Rows from block 3 of the text encoder, named by matrix and row number. Rows with one number belong to one neuron. Each number is 128 + 32 x the weight over its row's rms, rounded and kept within 0 to 255. All counts start at 0. Numbers have three digits each. After the name is the row's rms in percent of the matrix's.
# gate: MLP gate (text_encoder.blocks.3.mlp.gate.weight, 1024x384), inputs 256-383
# fc1: MLP up (text_encoder.blocks.3.mlp.fc1.weight, 1024x384), inputs 256-383
# fc2: MLP down (text_encoder.blocks.3.mlp.fc2.weight, 384x1024, transposed), outputs 256-383
gate.938 142:086116128079144141109174131105131074125114132109157153122093155106107129099146093097121163137116179093103143104140121114116109171151132125028116132154164153099040109117151134091126173124152114117114071132110137165120093117145116103170144132122168149130148143101181153124143093123113172089111098125107184118169111111180135087119117185080117160212137167094079141133120094186181108127161
gate.939 092:132111085154129106131149072144112178136210187157125103085107112135172132168088099150129105156208155084132082098136076122129102125156131158129152101107141127148173113143139117102126113097103118118130074120063133121142098146152163157057159170164141164129147116115139090137126213110126081154130165151138118102186207113112090082106136152165152162121122163111136127100131098138111115121180
gate.940 153:149105120111128135165191131094162134136120190129118122185152148151083100156174077140102175129147124129124196198100181155091147117156188121173106139127103111123148148152136131089148152113098069078130125111163137122124095074111096162130124132156122112190138113152096107207103141099114191153087130121030088119120113130180103134133123070105093158205119101132081115131141112156137119155141
gate.941 111:158164144087088087159160173093150095103120156165150184141114088094123170109107174134146107152080144161133127179111156127162115180142119069111121188156136099110131102085125106106087190077118153077130126156047171084155091109087177123120068118128149136075115183147132102139175075148151177184119107137191138099111082137069138118148134139119091085135148117140116170123145149131099057204093
gate.942 071:084120143143098093105140153145206158086092087144038107108120126168138117168084101105124101166075124148155084133104121111140149157112148109114090126128170105135119138116147179155139121118139090075140086150125145082128098126139119142153123164136140165123035132140106090104148132153151042091099119158137143145142139161125147082143121169156073115125102082062145171116147127175151083089096
gate.943 114:105162062141072172096148128103173132156084121147180121107065111107134142076142148140105139206133081101148129195108112173156122124157116100112118213147072118094145111099112136173134127163123146128119089165158129144101105096109124119092161165114110187112147132104120107184110141152115142123118097128141125141141157136173228124197097112120104141118096100156123098125158146160099195146156
gate.944 111:105073078076144146123135149122111091133153167087109127124102193077074156062086103100114143116235076064105119130127145077139062118100205163106116109103139113082151174087123138126093108080145160131080135141113073079134076190072118136106111168099107168115158147167120136126178095085207158116159106118156191108091146033090173087152145130130139135138165131098119117119174068076157139086111
gate.945 112:112106079141099115095115142095115113114115126143135110133134095091145131142117178124118160127121190205187110157121168110191121164209161134087075122133139150098182111080102177105135090159137138143143138079145145145117115103155138144127192163129120094064148140164064128157096124135090171134172064131150147111176170096179160118161145128094148130119124107134095144105145068170138153107159
gate.946 091:109151068130116131054148116201088198192210169134049123117134161132152156100097139102168134119155209069112113139105085118159176102105120142097133132130188104201144187123114105148106148145132144114154148041127109091103120085089129138083153101117108062159137161180138187134146119104151149170138136085109128169127079146133079117136184168174063155099134145131120083189085118137129152107069
gate.947 050:091097125115157149064130101162106153156157092121115106128111063098145100114160087110143127135111140139158138118101128183166147155155125100092131154112161085168147081121129075102134150123106067159093059087150088146153090149123132174101135129127092160137148128123151155123171129149169120124124141120101121117165149176155117118156140140146130103150063154134146083183094168145122133115148
gate.948 090:149135128153064111122131133151130135074123097134087067110094137183156132075160130121147052192146125162111114195188097107123119131132176090068106106137133135104153159107147183164127083047142100108128117123170113108130155110131100149152163144120142129113082114173126131111160096095166149115132129106137077097136087145105066119172173138153107098106132184123030125139148094135137097144145
gate.949 133:165162092141163124063108134111176071132117071097142132195158163161121094099177127096146143110172125127110105203075135131128108140146108204101112126123122132129163096167082104131113116134116133193160115105100088132109111144166141172137129108109119139068140153101103098121089066127142189149073113097115105115159076164166152161146096169156107196183156090048053094104112116148158146127082
gate.950 064:098161088077066146137103165097158118121171116150117172157113143211156173103150104139161102113171070157096126168152174104169122159116118129073118183109069127160148093107055147122130172138124124131120167106113074174080104174113143161140101181111157151111179086075132079149142116156161136192159109143094116131101117114098134101110115122116139155154066074097129170081166104142085170123118
gate.951 078:111140096119132088083147146167140147128060056128101126180126076161111141124119105173163099148120107180104116133123120175136123097170130085057172149176105173100143095124133077141158170112146100133152123140141143095089144090192100117161152154122144077077191119125134146126077172149059117128159146110078157124130129120109142108046149146164140157186122150110147128163149132135103134118170
gate.952 123:092110138074140113095148130136153161115134182162112088091085073175201177125096177082084136140080103074127153125145095116123147122201134146095109122132190117170167143139086113151084129103125161132145148100126167125054116126114149173091129081112071140107145159185120095173093145153159117134165092160065163118142182173118147158139135096132170192163176112119123060159152149130148113083101
gate.953 126:095102147055099146132078136105136158140148128157151129143147080141093081061134107097134135155101152118134162140141097143114115071139073167160142126150144191142176101153111144146134127088082119147158139157151118146092137117103098164090108172146101114069167116160050041208146107093147118130143132121129134126122149170150133091083155180087166124139169189187121100114139131140162150155129
gate.954 141:116131099144073167172109135207160091186127159161075119046106074147057120103147151115121163138135140131136145096129147200173065158156071123131130113150165163105148186121144190115110062057154077137136110118100134117060103107121134145183085112100198084161144149145190141096116158133143089143154105161126149158032097082168143166199130162100122110137111146111129128148102028105059127136151
gate.955 116:127120083147121242079115114141146185144128117150144063077122123169144118096126135125133186158160181165078119149153120160181090142085125145094181143143140146122111028133103087124101129105123107129146106115111101093139078149121148139079116125083127117136131134123166167112120057148096118166121139127200113080118106056120087190171152135129110130117084106115133112187181146178097092104083
gate.956 067:136092129138159107153137165135142105076138142141062140136106150147158151086173128039121095060133140132148080154056073137195131150088184142105142138101083144158126177101125137130065146124142091110130090119192161159069159109081150115173092124149101183100195147124151145140131129079118101131137157126139181127173072086134115131114108146092132192122177168132129121169141106122159138150049
gate.957 064:088127138114120162112093170110147176084206120120105118141092074139140126144217035126068107114162090153137157154093159093148133061117129076111153132117059110084129092116132125174125088063097112089141179131136139173108108093138113108090119112122129151128061095113152119134171139139105113154123126131138128067178126129182162091132184142087146120106172096214082123090100183145116077161121
gate.958 116:108131127153117124159132191147147146116148126189149155149123148094152128146077174098141127116173142094129150118155128133091131141131117155127123138133094162110180132140127132111090140138082138130117140080141059152071061195116106126072097082206108172141083111119102217205038133156098144097148128158069125168108132146170195159113178153155145103217159109142116120131094153108169099167040
gate.959 096:096119109095068099182203127126089150128112067104141118126135145183092159126165066154119057098136112110083106135136139172135098118175112110118132118110126160179138176121152151127094152130125145105176133156125152141138173114166101127148160158089146156107212085102075193087155114194092146113199096084139156155110095095089066087141166129148146141114120128146077085096137139131167152147210
gate.960 096:134078126117122093097111147106124071139168096107097156162156055105131080132124120108119104132110094136088145125135093160135085133150077104137105096161115164178155109102196119148185117115138140125170112107128089137085089091172165119168116191128140161021116131126099086146173135125135116102165122131100180170167142136086204122180110113116099144102130150170148129112124141163130108143105
gate.961 082:099122113114143173099133067197202052091146105145147106116113132092143069141145118091140149166102166081075205196126158157125114108160137116118136139078122172156098098106183176161180119106099094142088108073128144090164101169188104154119156031114155116092071082145140140121140092171119112067155087090135126116112129148148185113150108153153145097124135140139132153075148205126173120197131
gate.962 104:096145103148121129167037073179136141161154110071139130141121130119049066124109098157157115088145058114164108143153127073153079136117166130119091103148147114115133079148150114140080125157128117174116172143165121134117084125141096255154173166129078126139123165124166134179120144123095095148162144095097136116126106138160129194185135105127131171124060115110147115124119125135057150141183
gate.963 086:146163114125137130132148130138137129109160122128118059074078131097132131137125128119148118165134151173103113187072190125088097157126122142038128151130134142103111067164126135101164184086187156150130127135120141119142117147154137136148136109130140122106067073163107175103202147128083123161157141106109145106135160092148109165124068115095131145168155067097086205207146141103060097197148
gate.964 142:143128144126136199163159133159115087067070172154138133165131102073116114102129067133140144145154194106107100171136125104151089123183137146114160159082108097197136171158128165128159130163115116116175091106124150082114065096078098126159165175142145098086131169071121100163143147068082175091148105138129123159140124080114101101152165121111111132145157128114134168112157131166141030120124
gate.965 097:151116221126129074099148155143107103177105104107145141087087143129122149123137096123117097144119100149142111108112133149126142090109100188082167157132180114115145135160094105144112114175097096114124090122164116109139138134152093153091109132126149073110147094146111160137116110130188104137122144129178133091181068142170068158089113148162134152084133140093073116141200138166140183117131
gate.966 136:027150105153123080151159130170151070180094156105150111119157137132089142107173107156119138101092103133125145151098155122107082134162078185094122096156179134149142099176127117163174098161090134128088093075099081124115138173132175113129110094119068148117142116148161096128097120072137173058121121148082119144119152100116135114147103155136129136127126164168138132067141133127087125112096
gate.967 074:111076120097129112112152239094125205115121124192157092108154112087138182129183064119145108056163133139096129173165096098175137132156107110107119163142150160121096112137087100125106142128104101191129125086152132129145128129175149124165126157186142141100130166068129089101138111092156098169162115131061158069145113071137164072174121138117154125154155086146104180152042063151101074139167
gate.968 138:134158086119122132090146110103164138159134142075084146108187164204130166128101142106149131120117083085140149173137109105136128149181144096120134148166152090174100160080136134121176147148164196033130117114112126141123120064100137159073095144146104174140127117107133074108145072156132112120136138127166150151150158089124204089111123128122138114145074125107117109170165193099139127108073
gate.969 109:146134070123097157112104126125126100086121124132169090103143115058119132124101118128103105142149164059138178147146065113151111175124106046095108104156152189177175109136098165114088151119092096141136075146049137140124100174074088189169142065171138139096149120104079110145043078172095160093152115155114129116159133100095075120157135134079146166124116148147110143154183079110170149139154
gate.970 102:172148109155083118122149105110044093161124140123102083160160148130136100165130109079153136164125129163139143089135110094044112116165134149115113074120138136165102121092073166182110162138123122188169124128110110193123083141123175206048076122170112098113101148138146147157153120152175127162112162165076167125118093060094140153126143197142111145146136116110158132101119092108136130124128
gate.971 085:132143130119136149190115134187157183119178096133123122134103173138101180066103148122101088119124141115118073151103180145127140130130143122139109121057106127132156144167138133117123120177125087099114119082109033108129149095128080085135173148140158126094161130078144109117106098147152128203157086100078121087152165165106164079179120071123097135137108113110172149077164173171100141116113
gate.972 119:119156149104100121088102110191152186139076117150113077161153129176079150165091072126121094133150154130121133164130130122166100131167214134161139120138128136109099074032155119159159148086154123092133178165124105151123087055123122158178115120138066115109099131100132114149157040069135129125150110102170102097144151064135111098113143173118084164130099106156130154135176098128133107100092
fc1.938 130:134103165159215145086097136124185101128099102157204123096142140146098144128114153078115118182162130101062114161164184132104134118121169151078139139145156113121154181114102100121121065107168096180158093119128153132104113128117095138135149138112149145091156127104156115133121104090133138171166137128107144159091111181138149056125086072139092162110131172111150163134144133171117139098159
fc1.939 097:109135110138099093103163127163078158111127117144174092123108123104155166176126092152086098146168160125112115092140145103101142148143138157146125070101128114142138128153158125115135140105090102183134164114075127076117079152135099125059132135172130168105150136132125140129105182152069149118111159122203148107149184119045115119092121148138101135185071110092193187066131078160027132079189
fc1.940 144:142084083130124127188147112147152102125125158135102136167188116119119083157160135153151153126130152148129151132117165174067090129167174082164129124157153073149134167151153131092144154108130092067147086092170159128131095097096162129173147148105125136197146115146088114127130098115130153155060151123073098152113073149150107101144120089123115168193126079118079107099169133175132132142132
fc1.941 100:175083150111155174115110183141131198077109135124173173146093149110137208125165132093135189155087173160156113166127110108098098126174174136134101131182126076155191102118139155082127111177179103098099144094153181149110144108109180085105149155142110068088084147140107129132200073145159132137143106169084158129157149108147158149093109110124163144112125166123169071106065083129119108094165
fc1.942 078:129135176136182109097182209139052105156142138175127145159130130103151137112128135135210126137164101100065176124175133056062117092148104113148090110131190135146128186121147127123145104149092154139104079100101167118147079153112133104127147111119191115148102148071122065188108120130160104121104088157187129130115098134143140154152157094080122138099055113110145102140140144133080141139112
fc1.943 112:107149159103104197090127163134125125119165120132072150121037140102106118144159098124151093104146150052134153190080153144132134146115090124149127145165147150097120102144128132142123147157071181117110111119172086107095111123137139136087091122089121116104119137135194155103181112119157156178134150140149200129149159121112128088130132157062051140077127134129124130041130121149085103163144
fc1.944 114:109126135148148147137121097060095111128181142118066108187170128130027100129084121140130213098156171135115156161079064190134133091166147132134121024163200107124146178145144149103092105181105062128121155154091118177161118194122184062173111111079119133146087162158173054161094143148103099071102156046149161118184101132074092085135128146057128032088141095143136100112154158113172207120137
fc1.945 106:076177109132154094209095084142159123128153196141153170153121151100116178126140132056122154149095110079092121133073116043136112150061116175200113110132122110042069126135174075119120153118154167124129142154158101139102203081103153141125103157103218122163096086157128109170208081099133116207098149170094124125103121128110101126096172097149071094094102133146123122194140159139095086158151
fc1.946 100:136170121047109146133123125144192150089100161120161080129139082166081122113134153166085104104082089120118122131178148139118118106182138179136086145175143161162148131222181043139128143063151134151111098210165097121143090110154155191149092124155119157076104120087141079149095188138112115105117108121088190053089118171154185135093153127121136162153150012117112176154160136102133129161150
fc1.947 067:113118148142178229171104080114038139093137129181064124121114131119099101091144116149139159169050087088101116153137123128163156101127107139136128129071098122185122153123180203088132149118145068168089076109059167128172112169104130138051118121191117075162103162139095120146123094125138114144058083170112111118121122107102138141100134123153142163177140133091105128150155175168136088148113
fc1.948 091:191162098137089116203186145132084142127189084153083152159180128125094106127174117122191083168085133119053127161170163107108126046148175136142146149132149120139127087094128150128130156101173096123142128098176064122174126137145106091100125098112145083071060189104108120097061110062138097134144143136110122176148197168052132152138138097145120098105093134150097142135128132078174134107148
fc1.949 119:103111152091114138201121193129137168171205175160063111109119112086114103179128128117096096119065155119130158104183071131151129136102097060180152137096061100119123204110130111127130155115094122106085162091154160091133124082112100098147169142118115129202073082157128167126162120151073110123155128136135205105165178122138078093174162142133161132072044031178135162158117161111081128071130
fc1.950 075:095176120084134115165103081143072093089126141087126068119109104052150082179129087132140179091094209084130184124185131138050123073138121155094092095111163160163126071117107141081115155052078131110151123162149133167175139103174113173087107096120134138136156162157142157144125101131121150107081172098135124129128153159072105178088075156107097085158110113185127120129148106114149140106125
fc1.951 087:112156109157136147127074111095092121094158137081120090121145077108117166169081202095141139132102165133133107119114080118104120155121147104165092091100073150181094140142171128150082093104116114140099096088138120116085147117087174096086212155164134128104062167115117141086108120144160115076154114090139145068081129205151075149143130122169125090141193082113143118060159156146079138187117
fc1.952 121:147148120133112116122161138168105103133101116083064095129124129113134127056073164151100101152080099108132105115105106173156098099143121129105175127149143153134155087087136119116113096161081103150124121079194121073153097152172120089162195147122134203129173100136122133140096161093144115116106163134155109196190129085139109123147175080110151156210180130158208146125183086139152123106120
fc1.953 121:129101155136107112110094073154134115172164131096162101101162068133157137106162179076120157124139149166116158179084134094106095055178189125144151191156156133131146148126138132111094047086121162108120131139122124041071135138161153183140173114105114171129195059087036109176140124134191134104168118128125110089156165112111133090023120108090223126114162163137122102111152139144077154172096
fc1.954 133:136151124159120168120137163102085157140131133174156139128179136142076125095127107091138181116118152162127095137127070189111158122180140083100124112149095128087095147093172161066059161112078107183146130155124138077125161106125124188112148161187111107136146135162112101128104078118124115130134183130124163153115118159123136133166102131127140164062119178130131174120169107113143130120163
fc1.955 115:135149040171166121082121125092102131076107181112091122103099115075179114127050124099121097145058098114106107107082106148172121141088178126133153122140156106166123165177046145099164158114174148108081132147157117045128149141143156174095149099137113116117085134097175149138085138178167176175166121142181147088137098099097107143146149114090125107134126099106149062119106113115126133113180
fc1.956 083:180086115106117140180098178082102090167132128151197167160141122139156147108099192124150190151148075130164122159122057105088094174121075104123088112114204116143118166104161066135127132162160130145156134142130103150163112163179160074142077128120098148158117148091076094158120135143172130130137117134162175122108108126101141125161145139177110104114118095141112150131120157161070156089169
fc1.957 071:184190128163124142107172126144131081123150126098176163108117103145126135132168163175093062086093151133154149095157127147087092153145156082129151097158101133155134144094132100163113119107080155109123159113147112120099101078165116150149138099119144225139130142075110127095143126137177100141112114098129107079111145169178131159118140161158108090141120130123173101089130140161084110155100
fc1.958 098:088127152099126126128092150094137095120163121167162125191136150095128143165094112060088125128191107113123141100169074156095151108081129067137134146157053148112119218154133129084097084146117121183169113096131114176142135092108084164140104107149144089095071100172070196104134148106109143128125114135164080148204097119156164138088154165179101068165152108082146161143110126134146100145142
fc1.959 098:157139068082106232153127096077149118098084194107154088076188122164158094116173168129146100117095130124122113160108067102143122091147060130128121147122178084123146167109097127140096135116145112168095159070037127153135156131116110125128164104119170124104120174083132147116165092105029162073102113119092135112159126142161098091143112154118104139082206156065136140097119100128103088137163
fc1.960 097:191124169059132098139101108118159132167176111152147078145181071099080150149121129142138184054132102129101139151113137071106094181100183126141142114069124137108134178138143207105084186140114091141161114109155172086144129182124136052147134146050103109136116148123207139142166196167080165157153101098064163146117222154140138104154139077084137091111144093113180132092128147137152089096184
fc1.961 086:155136178059151085129131048114128185118108126148108152148117058122109085143144140127207127130119189096144122123156145131106085116182104160100083061060137119137125077139111133157122121136124100126120090177118154142113156074179127145113158153150137104108104095151173155118072110057141212141113139052091109215112142149152124112126098174131182163168150087122139169208151113161161149124117
fc1.962 106:144118145161217106103146111136129067128109129155094117131056089175129100137108183156120107149166157063112152140103087077154172138083123178078088165078186115096113146070100133122160162148174114119047152070148138138183175146160141120180090121174115099085000164154084136134128149112136140096154141103106082128086141169139141152152185161117092128176083131155123145121121162137105158151161
fc1.963 094:116130077153143108045110128104116122141091139124180087107097064161128104131121102118117135199130096092133112121092124169086101127155118119165059170139173144140076068126091052200123114083133098107106169145184095144062055168090095104110114118106125162130105161108128207115203105102127076156110118154138143093184150155109191124127113144134100110147150155105116178116092122115101143129163
fc1.964 126:138127074115116148139140108142151177131106118141124130131126147167160145121097156152216122101095110088146065143120136158120175137114120099163136131118121141119179081085191171153136092110092169136099103163091133121142158146160144113145126051116087151127123101168115155197109121124127149116140128077125161168159130120132083104079120158083107104095014148095187116115085087150080174143098
fc1.965 098:115139138171119139062081104131107134141128102122146074112105107136144137169108101150124104129176192119102169186121114163106138132151070132136153106107138093115130082089113165137086121091162130200143139190136146100174169147137144103151095183107130087089155151173153177101121117128109148121118194098113120184157144118103110153087147138084154113145095131171092158087112146164138130075090
fc1.966 128:061151085143155114134181127135117169142129134114129163109154131150058089107146149149095148131159100130121113143117116114101111190135092139075133155092132075165118087206148154149182142175072113171080112158122077091130167115138133080115127085137044127148138121175087141124182133097094114077089108122132122177111167120157204151080097135114112109172123138151106158114073128132146049128121
fc1.967 075:113119109140181139101155126156196122094127068134162110105089154151121168108147160094147125133175173151124188111107148078152163120163111153169110111101138132157173130165162102122152166093204161128107113143124130115123151119120129157083145147110107075155127120149084097113087138018101130102099127186095108091135128135155108120121129123060157136165090137136120142149125138144078100209166
fc1.968 113:103146116089137112161123126148132132117145119132165115146075124104136115144119179124106162173081112100148112112157123166152149106126097144149134115104148199133154133112132127151106108111135065160109150149127065156178100167148168091186131132169106082177142163169088138112155136124134106159108160096117114092151095146111056138114108098153165104117184116145143163165121039196111140103158
fc1.969 105:133104118120124149183150185113108126079165154104116087112129204071115103159132172118129116130093172090099106107208083072126134130131088155127104138139151110079072118076113074072083165152165068168137110080096086147120073135131119074046140102102123162136117143089118057151075105115159129149176139144122120144112187150070144146122198076152075222172134171116116124111111152118153171094118
fc1.970 102:115222095074151100039125147154093139146164091165113159106140131119137144142111081103105105168150113132144076142136125168169112116140128168083181166112114128214105097115114183039054135150145122140090135118159172144176129105127127140116176161122118083065109147163124079170162099114147086186148098098145118148112144200155084163136067130086098153103102156161132156127153138144084110160134
fc1.971 090:105092126181086133056095206146091147130153131149107154117089125088118082095226122144071159162126120220160114092175173114104100049173131116100108167142095096159158111165122121151106132127094184142062181122185191061161116075142110159130129080135147078089126142162128160191135142130118123105163154111125098140125156079062114163124115150190167119103135141105158093154161085103094086122126
fc1.972 110:141128068175124110141168103167158177128075146102148188066167150087156092153184134147122101138090125109170113137096095145141147180081109116095114134096138099154164164131158150107131089180111168110138162151118111129117173137145176137114145075068077127105198170113081191155095122113114091153124131174101145145132111080126139145137118083121159171125113153138120078138128177120120076148122
fc2.938 141:130125114083069118137128141168131159124114172119129088175092076112112153077161185131119116164131151151120099084172198140155132115167103179082111092113126079140186240115191160084176171126068137130068128146198134116139168096074146102107126165130107154101193132138122114126182149131145142051133093136094162123103062085172135106148139174181079155140069148151185141158137097168138096177215
fc2.939 092:107121109146179097118079094052099158141087105184127160153142101083144080051140115166026160128150127097191116135147151121141156193114190208182124134112078138177143156170123086149144109141122104160112166139150118140147078147137129108158162157124128060076145190123061158109103125164122167159087177090138172124130129094034127163089138132075133105086093094127103142123151104205158143118163
fc2.940 169:145150136129139148143094095112163128096152118160113147112114118177204151129137104131136153099073162077165112154121044155171065154127094089115118200078140222118141061170162111143142109129124158145152153098121183123111093123154181128082148119102130234160159145134131103120067130113126170103116105152154170104138114096173167181111119147105150140143129102096128097107140140119120085091145
fc2.941 100:128120150085152163129144071208138151100126110109091200192100099170141149082160144162134129154087088095099081073133141113109120109133130151129177115120116126150108151086120138153100121059139183144179122142102154112137134159070063040065105130174079154076125141109098163134144161148118133153126074141111155144108158113108174124150168105143119086124170103167115085120110189136076149136173
fc2.942 074:097133135125097150154113188143138143175152152157146156080154089070081124142096141147152103147115120116057154085132212104118122075144114145087110128135125138144179095156112181139123112074104111111098099155077145092176178110106164159149147096184121088138161102106148092119107104150159191142149090123183139097194138128123120192135131084068089058096123130122136125112163112106109126088109
fc2.943 105:081195126156189124148069182109063072118108112168114150134158104186118102157143160144125112171160158097152173144138145087139132096153115140099061136149146115087124128098074137084145126137116083121115102171130141153133097107104163133132157160146128108122177104093143097170129132177139120087131151114108116134130150153128144146169154163058169159167127130129127175094076190122101126102117
fc2.944 109:142108098127147157086140139151123105157097142091145117129171105176125140139170156140099129122075094139117126164124105122151204108098087159175098158149130103134105105146146136109187141130073125164115092115098103093160093151111186105119168118119122100090131131130069130160149171141101155135125112125131143141184112172118190112178134111146101110128138079181076109133204125106192136158181
fc2.945 107:135148183128098137181153078149136098152120191139125135187154158176151086131103161080143076145087162153127140109167172106121118153148157162111130183145147151104143054051142127110129150131108117104157096104101169120129124118169105130167099236099107105150140141161163139115112133162122130122052114110108101149122132153122154129110159119142140094132141120178136146192083159037180141087091
fc2.946 097:110059108100133157121156122096124130174089129164122083119190136148160143166225104139135120133195129161086121143104119119155087101154124065165123155076232126177135136139182113135110130147080110093076102135079136164113142158120084146082142129165115141141147161157112141147138112171141141130143170105157148173179155112175112136097142137185152090151141126133156135100144173086200092114121
fc2.947 057:087098099113140161129138119099077108112133149135102081143118119106115131118112078172160154144101138169068110110163156133142136096085145143116080142151090172160159132095141163100127131103178071184143112096066085150171094119132101116101122175152109129096154172093098115090152101125107115123079122126090127136141080099126050113087115118151069116140133080109165146197190083075147093140070
fc2.948 092:144067131101099138104112140117142128132139130123110177147114199051153111160167123058122094119091152113097216122118130138135100118109131083137123141109157115150160117105113182117156155101116100106131088144118119091115174112133155114176153149150196164176078143195149102164129134104122122144173073157108110112104118124084171096105123091133107121075134163192061139146086069086068141120069
fc2.949 138:069116124136114157126160137145103105116100185116113149080154165127184102124090154136123103171080097158124152131107156142164118131129151166092119154135163179152084158146145197116115114109088115142128144148171196038120136095184187120170171154113147146164144120138127089107152062099065118061110113108128177139140090131145118087143146169129083101146142121042098138127105110105147131134141
fc2.950 065:149126188169143133138162059130152104107130171128159134154166118111091116145094061168092108098132130116130133113154067110068162073184160118118142138138165132093119112110164153147118149127077118140098203092058091137173100181169092190120167110171112149157179105156104118148204139166108102061164162096158157168098137104101140101119201121141124100116148125088166130105129086076127149106126
fc2.951 078:059083175077115119196069165109119107148140127119182042125167084039154097138120057123158160138139120165139154102108131101063118172145116148113143104139191122129047131199155124068098142082159132120160162118070161148124121073108168161099140119140155125105166189158129101143092175161134166078160120111123133129094139126198124119174138113105111168137100139184162149132153092110115132173145
fc2.952 121:127117124120098171104104133103161110133141140190118148086110177115103076062105124142109189141116127160123107121044129136124141130069107101103181106096116090117171145120135123183094151080110092152089129099069172098094138102136067113160137075097111121097130106099134184068087128117121103108089123173203156133126127075115116149110196117083133149190126127102106077148185101181139153134091
fc2.953 126:129123085130089090135088085145105142080124135094067015122128151191175151093179148146209150157117153095132132080087154131134109158144112153108094087155123145176081120141085086126101082151103153128156119152167137101202091107125095095139097133139127150153122077105163100114106107117106175152121120160168127131155132142165115148118119140093178117123139141126169096125141120125069110164191
fc2.954 145:123141128138113146097090103116181123109106108163134152107091081137097102131127121141151131139128125114170099145142140188054116130077139185181167211120101139130085128143224115093118147151135090132131141151117084121094114083175103158041128187156094126106165103141109079116119152111122118145119134121122089112132124147100186148117112133107156106165125093141140110128117111140152193159114
fc2.955 114:135159143112169156062112146112142139129199151170137142147102169132157133107146130126161165228159138124104157158083149112151110108099151083156173152160117086092173138153084117119169176104212178162117109128131113148147120141111133171107102190085070101148113124160162140145120108106124159106115080165133127128115121091106104154143109073140098188147173086132061105140095125082098093142129
fc2.956 075:096106186159100088171144178100083117099156105139157087175156160136129140164160142209170174110051130179159092139157128094140133107119122144182102141131128131143167108171158148149118133099148102114151136173138120119169139178124222128176147196091140125153089131157081144176084084099134175164123125173115050101086141144122161117192129118155081124141172123125111071109082154132122113143189
fc2.957 065:134101147140099079111121082133139127087111124139166191130129112135140094168147138110119102067140134097168130142111113125136134092115140100179167072118139110181109136066158153106123175088083100161119173111099146084112119113119206139204117094115148150125125091127118093163124085131114130156164085108127160163168089068118196202121141163140114084158157175140149194076151109132124153124111
fc2.958 111:139106104118130166138153183102057136119159099133140140107026137124104115181175137158066120069146134128117066162147193110166155103171083131139157132144160107123172106140179160149150126117166122145108121104134103097112100080113072108098090163160074047161181151068091175140083148161122112132092066137171115175154183078106148157119075118174114128113126096162143118177093097141130147153137
fc2.959 094:116108093123120102091139121147116189130120134143148185106071094101107145113157099146150101120130116120177158152159098095128082135082123169113174181038136136065138141122130089125132124145125129158089126122140110148160143190131161178159106159114111124128133168118127109131085158109064090102115160078074124142108115168184145137092110131176114120176117173120126162098131080134121093143209
fc2.960 098:112048147164104115108189131210144117164091062150130117169083144142129099140124164124101134135164108074097104069172165130135088105087167104065089084127138159071093086120194107112142164149145102092123140139097091146128174159165100172135173112134134124130118098044194153148151138120104200077197125080101124144131123155194154117180112125106152081150119138081114150137103123105090121161093
fc2.961 084:169094179122146115127140156120105107154174119090172166193182140121112154147127139112163126141090120104142093087124121058103082152060156074168153165143157090180117145149150127089136162146146110117108161074124174180154139144131084144155148150135142112162127050132128110081153181136093164147208164132119077106119125125208166115174172085087142177110179094145144135136155093118112102098117
fc2.962 105:184175126184141115129119131080113158127192138108154094101167139147117132153057120113132120153183109157146121137153135103121103148166148101112088099105166065147113166121139120163141125168184171153078165085109115220150119083125099087119139107075127159127131092098090118071159120103157174188166129124100135137100120159141047156116129037125099131118144121192144157132075136167173127152116
fc2.963 082:176130132123085155165131103128140093036151143120137090066098098140116072128111146105112129121140080119195174148141115177085119120136141148124129179139124152151109103152105068234119094045086139091172095204127066136099060146114112101115094104082127123136120114119148078120133126133141110102146132153061097083124137161085127137168154158142125105110155117107156160113111132106112136119152
fc2.964 127:142142122099178134219154156107123150105167080205177150134140122157152143118116104158092169089123064180093105147112126115113154119140134136153148148089122111134148187157121074078109094122130144149110110091119082136174124117095119186141077151110191144150122115105103133132138167111174170078176117129129181156159096127141164135151070066121140113120082134106152091138173114186128094172099
fc2.965 102:153158179139102152072128069154126161184145132094044144085110189101185049129121189118112160118156143085157164165154073133111160146176091157172133116115165136122194073111094160092148133117122090144169133122164114108114140167091104091089144079133115174126145096087117121113180086125168142118109225156123071085110103155137096125113134112114158187171141135135113078098150137148168130103155
fc2.966 138:141124181147147143111160152151146109115154175148103120118136084143076117120160139130134106123209147089121149146158101110055104129189117129081118107158152130101184080116132122153162114135125134115156074088084100141121127088116126137177110146078116144078135170125117114120144086107148117062157153052137160129147115085191187143145070101082115180114177144141167158136113183129117085178171
fc2.967 073:104120130132104113089128175126184104201064108165154147162096151139071129114131163189108025160165135090174128123133183130136119164172148172075140156088107164166127095079139122165067095142119189116053124083121151145074118117116165105136114204140126104178142144100117127137133160155110122096192133180109161150093109130158135195134130117193138120159149204148126131183104145134127098147103
fc2.968 132:151124146078171121122101143148114114172156112104142109112160125122164109166164137141151157119170111102140125092114077090111173093166142100108129063163140111111124105112093042120153147105042105161068119131097141130159188145125135128117139196102116143098101178069102121121113095139198136120089140102068096098126108086108130093115092125182102126166096137139134131145130147149129092142124
fc2.969 111:113150052142147097132143192052180084138127123115116139132087090117146106133144109155148042136107076087139137120088135123201112132083155111106137126062080156134098133132117121171109094118151143137141129116114135150149083103126121138134109172185106121092182138143133130094123145100119174095114111065120118128066094096142119161152183181124135069120088147143126144160171134123175144123171
fc2.970 095:134124048203088114133151134151087170108170136149168061203148132169150070118136137143175068105140134161126086110081124176125093101145103156105158148168145142126097118133122143072124105177106090172117149113123139070144129166173104107130105108137136083144095153090190138201139142107131187086093149106143099095113165133138156097125133144160089128097099124186181114127122123196099091147115
fc2.971 087:125080151154122111217090135068160174088033118153149153158118149156145151088162114098048125150149110165157149084145154130128096143142143128145091063170159174137124112107109132169125051171148186129112128151129162088180099121095034161129176130110155082138122117065152159141135164153088157092135109119118122155095144115108149115079161167165136125168161159122126068083144039120114117060092
fc2.972 116:129169143072150113080155168122113121125153128158091099100129134106178139157130120091121123115064175111141125174124147216165121116080133115090140201117132135128133177140118181116120170092107138103143100141138180116137151128127032084168123103122155130139113093137160129136094087107132127136134147172120116062125065124062168167071135109108089178119131121164163140139105117074156169194108